Weights of a small CTC audio transcriber.
Model: 4.68M parameters, mfcc input, arch transformer, norm layernorm_no_bias, activation silu, layers 12, width 192.
Training: muon at rate 0.014, 10800 steps.
Data: trained on short read English sentences (LibriTTS-R), 26041 training examples, 106.2 epochs.
Rows from block 3 of a small CTC audio transcriber, named by matrix and row number. Rows with one number belong to one neuron. Each number is 500 + 25 x the weight over its row's rms, rounded and kept within 0 to 999. All counts start at 0. Numbers have three digits each. After the name is the row's rms in percent of the matrix's.
After each neuron's rows are labels from the 100 clips, of 14848, where the neuron reaches its highest value: "responds to" is what is common among them. Only what is clearly more common there than usual is listed. The data: short read English sentences (LibriTTS-R). In brackets: how many of the 100.
# fc1: MLP up (model.blocks.3.mlp.fc1.weight, 384x192), inputs 96-191
# fc2: MLP down (model.blocks.3.mlp.fc2.weight, 192x384, transposed), outputs 96-191

fc1.190 082:492507545477472532461474508521516497568515535490533507537507505486533526489479509490496482499459482461491484458501494505468550465542512497514478481508476508533485495473518501439484477462518545500478520496513525471523481510511526455501543526504513496457459499514464488482499492514495522480
fc2.190 106:488484521502518472510497517493498538468481440510499493526519482485493500535487453480490497524546508564530523529444536507487525492497496489529505494501490504485497534476471517512512498508471481495494490545493482494483483462511519551515481463471497500565485482511523561505493515498529475492
responds to: the word "the" (53)

fc1.210 076:497488485548455490453543540488509482509485486506487515496497483496507489540501489527499495469512496561522541509470535510511496508537498540545471471544493503486474497480492516529475512523499502478477449532519489519502450484488497529517489447487500522570533513528523500481502469472493486526
fc2.210 093:494454520496483534504479516536484532505498508518524490463500498517492526496473466475496469523552501519509495499512501503505512464475489489535494466493499461508492501528473513454500528488499505469501513509504529448470474486553497485447526527481535476467471483488490525529539562577523484492
responds to: voice: female (83)

fc1.257 091:500527502486449537482483493490516526565496494463507478472478527523491550563510519502467468507500506505486497526516534466482487533497440538440497540497505492498491493523507488475510515547504482480528510482526485517509535550489459535502492510473458515503524523502455525495492470499462489521
fc2.257 083:469530464536557477500475488541474490510481516529559499520504481487495486446521471500517510509519508479502510455457478504539497483495522466515527515517525521482475495509490544518466541459489542491466517552445538461523476487516495461514503492530518506521520494454527514479509483479506500510
responds to: voice: male (73)

fc1.29 109:520500462468513480512442504454532480513518507504485492537515471515487483525501476496491515466514500487451516501491507512486501476492480499517510493495495453489516498515552544467503511501508460507517485495483503501503501541498453498486518511460528503526496448443481559487539476517493483513
fc2.29 099:495535549514483509511536498538485497492471511493498522498469512496511505504509528513490489536477499505526480459549471514513465488480557500480483506493533528515455466491473484502503502529498534519516504507510558467470483472485552494493488478535503507468500500528529439488502543475492502555
responds to: the word "was" (29)

fc1.243 097:455514490550550522462462513476516509478539534474515471547515484485520529483497484518475500527508491475488495502509491533473446530497481505504522480497496507432455512427494489486479510483495445467509494485466464497486500505545517514517487499530489527529475502466456520506524468479467467515
fc2.243 105:511526500513491518529519491502510497525448513538491516501521538509476499536500508485483462481495509489567513475504470455510512487508484509485497535516509500512546518493489530520502471536477537508512518507513475505489513484491507496508477479477497499486518515523503479507490526495520489486
responds to: voice: female (87)

fc1.24 110:488518452490481511469501523517514505500492462514457518496487479567478515543468517488498485482511482506509478503505472541512500530490479473479525490483483464537516492518531475507514489412479533506514560454535572482518471509515525487485523506536525470519512484512501514521497488507512479537
fc2.24 101:500519511516494494542520525551484473470511518512467515534535467487525536483513491514516524513494430479477514528509490490504469491518469477511566501483467479487478498511521545495503483519485519498471543477494503465532498481469526508514509455470473499489469498517514508510540520500475468491
responds to: voice: male (72)

fc1.276 090:520557480504488522505502549499530495526551509495529492503543534540512491460526538549508508514509515494509544545462504514472512478484481489497520518542513499475507449490513516516505527529496485468557490495488510516437548468501448519458517493512450488531498538488498457471489496498529468487
fc2.276 094:472528526537516491487545490479489491487529524482492480541489522516484498531512487503480491475478531485494501498508511449496499528494482435496491541489478472486481548512523504506519542508494476497492512520590484495475489501481501459521526512496525472501460465460444495512500473540490526507
responds to: voice: female (83)

fc1.368 097:544497488507534503481511519449524493529513532521515476499482500484509500475513502501532511508504519486483479507516522492512507476491477506498518488511476463481489506528525515472518529470544465461541474580491532495527514535498440494552511566529476497530500475524473506481503495545481456499
fc2.368 098:442501516512505448477555491513503478503506501526494469506549508498459516519519491501463511512493456534555507490533512491503489545489534482527470477490485455500509516486500507510499479491473488502487528534499496515516481467524532504523489478414439517508490478517500504514496498488537521478
responds to: the word "the" (59)

fc1.351 098:514509501477444501536529507474491475469521487523520518555497488472517473518478541536500493526527459483504476541505461465502557482491489481523512518503491548489483484525487535481490480493458485501488515511518489547447529489520496482507509440522507457489456484518494484493492494487515468466
fc2.351 085:494488555477515480534473491524518486545498489483529473499439494556510489504483509509507551490483541492490526483477539502528465498503464520494470486503591472518478547450527463485518517538551514508492482477549483474524524501518485473517497491445484511510493487475479512542486539528467488530
responds to: voice: female (89)

fc1.310 091:519524478501513503465513463510544495478532544504446501490514489471511496548515539518487531467521511462489508515480517543500478519517495508447510526516495532497519508493480528479497556527464491494495522495489488530546498512504528512449538495472545519496467501466484426504520467487496493534
fc2.310 105:448538521479500508520469481463493477489473501509533476497524498479502454564520521539504527494502493495480449508544529495531524536499504476506532521527508483498485466519484488490520521481501470539494503508401519484498475503478488475510440529525492531478484488525521514495474481502502504533
responds to: voice: female (93)

fc1.296 096:480511483486537513468495473521466501508497498528504545510486544506447527503491476516479532501514515515507525512497474489474447418498490484491487500505515535535473498539549558494503466429535503516488547513488476477498505470515471505505504540553515496486521510493532526475463506534494493483
fc2.296 092:504452510527531513504497508525460504499520554515505501503453516510499465471554483508515471501476499520511508472511512561541528473502518487482519520505495516455486508492461469473470493531486494487524465502509517489476499516541501512507479508524499468520469485485475498473483521487509473488
responds to: voice: female (91); the word "i" (55)

fc1.224 092:507503496525515506487500444512491500488505480512501530476445485474548546524506494534484467521475472467490496491483517531458506510507526508501493494480475526502508520518545530487544491498496499447495496522496483563501495514548530529486510545492467538477546447494484534482461521473484533518
fc2.224 093:511472493483485526496512569489519487536486482465554529502508497538492471487507544500511544499495516484512468498523500487522492475512477479484509507468527500481489467513473463565542479508491477485487487474478493454485499527531499519464522524533506490494457539550510515528538506510484456547
responds to: the word "you" (42)

fc1.48 102:491505466530493502483487506507493501472462482503528488521490522471485555516475478549502456516509497512537467470452469479548595475541480526522473498491495499475461498498529511527512552458521551489498502522481510514541504501500455486492527508519493503560470475485496488495500507496490476483
fc2.48 117:507483522490503493466507475517540493483514480475477469497510504497461450530569454454504476492544521488531517489467474437524530539497515474540482503520465507489487486494504503490478497528488530510514516522477484487496494443497491495502482554519529530524480473546462500496521512480531510518
responds to: the word "the" (91)

fc1.262 109:495510493494509547482461492523461492489488499520482502494506484476558498509492546497534478461525515523493459521490489466535489521556548521468505523466521505464515492511507510447518491529502494531518503521485532509468476505518482480558490462536479508490457485494475497511471503503458481526
fc2.262 097:482458530516544488526483508529514539519527473492496469492487521468504487503553501510509518512503505510512540504547491533533517471485484483520495477518490549514502513484486447508473499540536480490519473525494464518504520511491492514543500525460538428530466517440477455444469497493531514505
responds to: the word "was" (37)

fc1.197 100:510495471509542513504520511497524491458465514479511534546484469511505499533478538467486527505487508541510502489490463487475546505468533529445510464449503470494518488541506487483514519539540515474462461486487495456538533444460480475508498472533468470473487495502550498501483540486497541519
fc2.197 099:526462501520467499495516486487484507487523531495486446506506482491508466534524498507441468505480521501512508535495531487507506507472553497491476536468553517526472494508520498493497486510511537526507495468487480500530444549496522541551532528472474525445530475522506493489457486477487465525
responds to: the word "you" (36)

fc1.6 100:487538477506504496483493483509513500471486478491497538521459538477554477509484526517526455523527483489534471496515480527497531514469503494477533518502487547471494526512504496465509487514523447519559498495477491549512538534510510483523476468474493493522510507502476495473512514544519503417
fc2.6 104:518486466518476518479536478465472495499481465549483464464486467493491505511555499489515495500461497491502483506499541502486481479536468472541481523502477503515517500489452504538477522532495489473501503520533496470507514521513493535525484498478453517475495508525511493434477500462514521495
responds to: the word "was" (49); the word "with" (25)

fc1.374 099:473469479532489515486480458474545487485438455511520496492555472507541524482485500491507446504463481522489480507506501529533496556531529473510482478536482500529510477475491524499487518496501498449516529528483519512497541498506464508494479501480500490517490541496497493519486493461468492487
fc2.374 097:568480535496515491509528496550494518498534549499482478520481477498487491507499493493530536458513518484534464547479500445478507500510481511482502548525539453480487539517472481480492495483512487542460498491495528476483503528496482461507511479513545490480481497533515505508536529503559493463
responds to: the word "the" (66)

fc1.54 102:500481524435524507498508507435499496488510514448477513493515525515474555499527495507446511511520510483495509534493507510480529444482444527487479505517503481464477524473528549481502477481442525492496475521483497527511492479476461443526510492485505499523464481487522545497506542521483485473
fc2.54 104:470483510525511461487505478548477507503522473517552491500489522486524505483529463477517486490514491522505463538503503515507476520507529461527536465515515518487503478532492492482527488510570501535520510483521506499548513549510475526514497537502488496559458474469492453450476488486507520507
responds to: voice: female (84)

fc1.344 095:483499472525514469505488465547498499516493518478512491497480491519518510490496492434482504533537505505530524497499493535478495516480567527495513477475500502486526510509494471489499486546533512489493549526470516464497565468555495506497421455504492523496492495499512506495537509445495512482
fc2.344 089:523544491488507477534520526482492514492502474466529507495459501455466500505461481512456527446495482508501493519522498543468444475493467479533504484501481521481502485510472515492520492525489518542474482496490566516511529496515499533504508501508499455531489459495500507507495489511508501509
responds to: voice: female (98)