{
  "train_examples": 26041,
  "mlp_ratio": 2,
  "fused_qkv": false,
  "qk_norm": false,
  "drop_path": 0.05,
  "width": 192,
  "muon_scale": "original",
  "lr": 0.014,
  "adamw_weight_decay_other_params": 0.05
}
Rows from block 6 of a small CTC audio transcriber, named by matrix and row number. Rows with one number belong to one neuron. Each number is 128 + 24 x the weight over its row's rms, rounded and kept within 0 to 255. All counts start at 0. Numbers have three digits each.
After each neuron's rows are labels from the 100 clips, of 14848, where the neuron reaches its highest value: "top examples" is what is common among them; "loudest" is the band of the loudest frequency at the time of the peak. Only what is clearly more common there than usual is listed. The data: short read English sentences (LibriTTS-R). In brackets: how many of the 100.
# fc1: MLP up (model.blocks.6.mlp.fc1.weight, 384x192), inputs 0-95
# fc2: MLP down (model.blocks.6.mlp.fc2.weight, 192x384, transposed), outputs 0-95

fc1.358:139140108139133152115130111132128113099118101145128124131143121103089180190181121134124139125126154122109135131084151096136170108096108120147129124119140135111099146136122113149152089155136107109121151104112129123126105097135160129164065090095181114135160127141073161141127147186121129169
fc2.358:113184121125145145115137141128128129135143134133128118115133111156120122098111112115126125157162122070132168129102079136159086124163091138091112124099152080144133093164186170115134195143136127120122113115156141127155119107096134129106135142140122128139091154112139087140122154130125135073
top examples: the word "you" (37)
loudest: 250 to 500 Hz (29)

fc1.193:097132115159118115108119126114170109144103118143100120121098082138124129109173161096139096160157112130087138163112107135157139090126114122083158152120086141124187142148144123124141122153125150150130125125158126127157162108145147126151111160126112150103102134121120130129122076145119080114
fc2.193:129132124144141145122118150117121078141165163133158080122123131115126125164162104118125119136130073132116093120125128136137088123111066140076121134107126112147135156089146158142140130144107110148118126182137090123116124137161144135122129187135061122125094144132099146121129158117115105123
top examples: the word "you" (50)
loudest: 250 to 500 Hz (57)

fc1.312:177154121132137085143125141105127165129108122135122151075170122162131136133105125158118155132099117155141135153129118175136144124085093067132138131136126133094145171128103122144096153130144153151154110090076101136138126108119116133117154160109106169146093158107092065128103127136155139181
fc2.312:116114125142094139106141133098113147136110136092137151120133166170133120142129123105176112122152135102102103122148133153162146148135106108127137130122083117118135150143158151072088111091112127066111125161125114152113164185113110118136091130150117083130106142082180188115138156135112136103
top examples: the word "never" (47)
loudest: 250 to 500 Hz (44)

fc1.313:131164134138172115100113130155106158117136083123087157114172140094159136114102153130123125104138126129098154145139088180147118107116163099103112145096107131103104171139149110155147092116148084140112125131105158145128153126103089123128125121099113156119136119108138113150073133116107160140
fc2.313:131079141104136136120130123120132119120145143159146080140124126105122123108143105121137108092121140149161115189124128130147133152105145109139117145105136103123136113184136157142101139123110153152150085137160139129170168115123161123079148140103141133130140140166144073143103131149147119118
top examples: the word "very" (57)
loudest: 250 to 500 Hz (46); 500 to 1000 Hz (32)

fc1.303:169084072112128137116148140147121155072093129131111134129115102138122115169155099143138076117115161127108124151102135095169107135147085121172149109168143129169121122131109128142165126111118138181181138114130084162134123137137136140184154138121125118139127135159176134076135124123163115129
fc2.303:115148144139100158154137156135151111127113122114127118102102094127139113122114159116171135083150102159149085137123126170158133140123163097109105121116123182151125093113128180146179135141133120139179159144140159158130160151071111107129111112091129145143164123154118108165106152103134143107
top examples: the word "was" (48)
loudest: 250 to 500 Hz (33)

fc1.56:163108130108113154156096115136112113138122080134174164134143140118130121090089126136117119106079166153080149174177087134149106118108129159158108126139144121150114105138137127101119121127095115078109126112170136189114187133108081121108096110129082106119125131147157148108088136094142115153
fc2.56:124113115139148121111161131092148120134110128122119148101111127131138153140151119152128120157165145121162129111082100126107176128127111115135120090095121102141142147147157170124146093127155120131130149135132110123134102097141146091132125149162120160160126118120075107145138142175099166138
top examples: the word "not" (41); the word "that" (31)
loudest: 500 to 1000 Hz (41)

fc1.380:112112153100100115128143128154126134121139070160112132145183157144064137083093158120133125166120104159120126137149133116128152171112129106130109170178176136126125136123148101093116136107102163142116098140157146134136087089161162118127133176154145113120140150132122125144113174133149112091
fc2.380:108139125149150154132124106090144113157115149135163160112102098098195152160129122137140132148128142106165129115135159113114097088114136138111135158103083100122134108110170129162084120103115098115151136109137158110158148126078112127105132088116114163104106124099100176132154118140068159142
top examples: voice: male (73); the word "that" (26)
loudest: 500 to 1000 Hz (32)

fc1.119:116105106149159106148096086115151128059134137138117083119115110117119099130107144128152125138121150142100122140134101152116117169104143104112132161140112117170135157178111156150123173150114102108143130161109117075174120159104156138129142080166132153113092149136153137145160203087131112149
fc2.119:117090158143110137112087105106150166066117114128145115144121157099110115125114094124150115139127125146163134126133120109126162133162142187130153126076138145138155129088132126083134124124101154127158111109138092173155152213116118111133135167155151121119139111124149146130134096141120129121
top examples: the word "was" (42)
loudest: 250 to 500 Hz (51)

fc1.326:155144116139095173133147161137177100172099106163137117112105119152143110090140089119088135148114134137149100134125120145158144170163110145098167126117147122135088155145139151148125114139127131113134123103148117127124155101108140149091105098101080147113115151105124119121194102133115139107
fc2.326:168143100109151121139157145119153087146101133136103124088101154118129105158151129114164187134144126145116133110147116131084107127104163127134154131140118114105110144100134117105125084089136114148159148135104144096097136100122125095137139193144124111113126131128136119116140118131174137091
top examples: the word "just" (26)
loudest: 250 to 500 Hz (38)

fc1.76:138154112091154135129127104130127180148117152139139105111182135134175152086123132149095090134130095143129190141171146092142122141115105103154148110102136109146147079145125152131151135144111123143127120116087123136118107129109191151143151114094110169138093155139116105118116088127137089145
fc2.76:086116184098152162103117121106151158131165136142138087095121125101099145152088094093140113148170140145167100119108115150137147096136083129151131122146123118146136116146115135142138120146117134147090120115160097132121108148176090090109115111161164169106151143104134153153110103108160146123
top examples: the word "was" (26)
loudest: 250 to 500 Hz (47)

fc1.189:111106113104102127100128126181128156127170150160120138135080129157142119115092100126094112120106110139125135106114214152134152103141137096135141128105155141188155184103142144154117115131164156113149079090089098165196157146114133111115143124132092105095116129108109138132132096128146132136
fc2.189:107121126108165137124133110109112114103135136136139126135148117152117129140154125147148144135108087128095116170106092157152078122128160142146079123100132100132128120132103137107126076084100150129164134150109108106177117153133122141105177122123128110122162126076148109126109116139138132103
top examples: the word "very" (27)
loudest: 250 to 500 Hz (39)

fc1.112:086100110132164123120102128144123130161138148190086122127139135100161130115158089134157144126126157153147127112149136120149148137136123133081094138134115130136138127159166159160147102142147131139119133104116117164141135121111129099116136091160122125123106130128112127132114107098096155073
fc2.112:169130137133143110161115141110122124104085171126147106126113166125102131151140108088151158120133118144126109116132136162118102093133104135154088160106124120137137136095105114171102125148139070189144154152166110127124121124120155090158126121145106112133099125104134139103108110123120072120
top examples: voice: male (75)
loudest: 250 to 500 Hz (39)

fc1.215:118161100098127145166121113137113161156112121124129127165117144156109102129116140127143036160097111101132125114094117113120121125127147145149175146140112097133113162113079087151176140112129147183111166110125145168134140188150130121130090075108128179143139150120154167110128165133095119114
fc2.215:143145145103117134169146129108146150113107136140147127110114096122189098107128098108117144103160098149134120130127192121142138102121128154110176138169130188140166139121121168098147143128148140158156116120149098116092105149146128138110087151154114112134134119151126132088130162122101129106
top examples: the word "never" (61)
loudest: 250 to 500 Hz (33); 500 to 1000 Hz (25)

fc1.291:070098127117108121068151116132147141116114128171119108127100125154147173112139190152151120142108123155120137085119153136102155135127096117137105139122132157135127106134143160160111095133120127116144135134122120181133159119126105111115130084106145149163097100165124109114178094130146166156
fc2.291:174128124183126116137091105139138111114120142101123177119107090095081172138125133130132168120091095144118105153129091126165114117139168125101126131115090099138154138115146162128163116085137106136126121140119109102134153141120123107133138130111065111147122105112127130143113145098148101124
top examples: the word "you" (59); the word "to" (36)
loudest: 250 to 500 Hz (37)

fc1.1:133139127136127138102161172164106132105076155125120166141087127127146097139137114096098089190105167118123116147104140121125146102137092162126125190094100118105154189156134150134138134148169118150101104159133097120108109125135172166156138107125088126103135144116131152134154107133076157139
fc2.1:146095140156092170148117162115128136119145140073127138098136123094119116103146123140172150154150104139159133118109139145101125138135153143137153124080105121143131076115144145097127139135088145068114182146107114124133131138131119105085136177152096126133102107097185155126108103111093118096
top examples: the word "not" (62)
loudest: 250 to 500 Hz (34)

fc1.256:107128125126157158174147161106095092141137145119124108161081102118176145090128095138121109139106144117121162118103122129098121162106159114113142130111117108131140080150147161172105093148137151143096136096132139139140135039154111147160125121151164089146125074129141097110154152132121112147
fc2.256:134107162177137101119143113106077112074147116174110119102117166122102109130098135128127135099153114135120155136133110136117139122080128146166122097161079138088131100141173119163124146122146142114156129138117105121108158120120109085134155092168172137180132122125163144116109161096126147144
top examples: voice: male (77)
loudest: 4000 to 8000 Hz (67)

fc1.179:146117155166141125125144106148182173159134105154120189120141098138108157145117162139136119156121109139173140179115107150142077165130119170130163129161118142099114114112117131130122163139114136163119082138136110096100138125133132088151096122113175100155103120150123095118139130084095145147
fc2.179:151125197154141123153116124152136176108107132112161124090149117089145119110169116151139155139133098093157116134135148105104110110119125130131091126130106143121110145158138091117164131137097181119153166136125113096182133152134113142102163169156128135141135136104116136119117107112114101130
top examples: the word "get" (28)
loudest: 250 to 500 Hz (53)

fc1.175:158165144088120109094136153113113117139114115165137152166082114180105131107149153125115130135208175122110142124101169093146127127123144098134115120094142157115114141133128104183137144129126103135070138115149090159119146117161104105161172106137153101132128142117138127093131126140179131115
fc2.175:171113114143082148143151096120140135089127080125149162103164139109137100120126127135132129116124128166110160147135180122084175083164128096111130152164115102152083136125122138147098101124114104092158145135151103076101140087101094145144140152128099140158125097093141104123132162085135104099
top examples: the word "was" (42)
loudest: 250 to 500 Hz (41)

fc1.230:128143128116121114113139152170107109159094116127099124126118138065116102136112144149139118135128123110111122144140126141176145113126120122133149143174147115117166113149140167123143128162163164150129093090121158135179140128113157086132135062125106124099123138137145116108136161137131114143
fc2.230:126148199108130145137165160121129131136194120096105122134117108106100139128114132152116101149131127101159117111101129121106141119106099150140082153130194078097121110113144098136137160109117121123139149165154139156126120141077119122111143099136130127104089115109136120132164150095096086151
top examples: the word "not" (45); the word "much" (25)
loudest: 500 to 1000 Hz (26)

fc1.345:116164107149084146124117144149073091097149131160119165111131122150150076118135144102136106141142180164151119092105129160142109148092127104143125087137178134129137128142096162131150104144092110143129116128103143157132152113138096112107135127135124122175165164112124155137080109140097083135
fc2.345:116100116108166120106124106152107167159142126161118152116127106087105142100139141137153129062087135142124147121098117092152183117083124177107144111116154121141138091111134127136095143178118116135167097160124154125108127126087110140175102149131109118165124133116128105121143151108114135085
top examples: the word "they" (25)
loudest: 250 to 500 Hz (56)

fc1.216:135178129111103096124148134131142091143109208150072143134133139105108100147132131107111146139140113116109094132136119131138138120058121089098099146124178085096117160117142120105111140158139120094099143122111136127114155101074124172158117132152163140108133140095145145150097124098107076140
fc2.216:147086128150072121130140161124119143095143074126152114120136110137144104185131117157126101139091158147157127131123175119151157107126120152157155124135126166115094114120090146142117130113093134138154114156094136120082106119173166113115137133107123118121134111137112096094151161104138151123
top examples: the word "very" (38)
loudest: 250 to 500 Hz (58)

fc1.95:109080091109154087102153127102088194130138089178145116122098171135116121089121122086153164151148128119111128110166147133125069154139138118138132171127132112108136168169116104163151117108116146118115102126120105140120104119130145145134164117159128168112116131108129106120120125130153100156
fc2.95:101129131105099154115124120168136096134107089126151165118190121124132139125129139144168146139142097111141145119104125176131123120129092156135138108122133115172088084148145081168127112134132120158112141147148122122173116139127108172128098081087099166171132084165142124080152095111184134119
top examples: the word "was" (35)
loudest: 250 to 500 Hz (37)

fc1.308:120158122125125166168147176121126093113147106108112153162107136148114132134127130116137139144118122185114188104142089115114101127113107114145083114130156158154116170144070148149154143129157113115118136096143156107104063144104138135134123103086115135117113149106172131173110094177127167151
fc2.308:137117114132108128140146099133147173115082143105095137128112145100118159119127125165124152151155088141131149108102129109119138142103106172112140155158103141136134118137147136101069109063140113162166161135120133173110113138091164119134158130112145136088169088127110121140126128125112138126
top examples: voice: male (74)
loudest: 500 to 1000 Hz (38)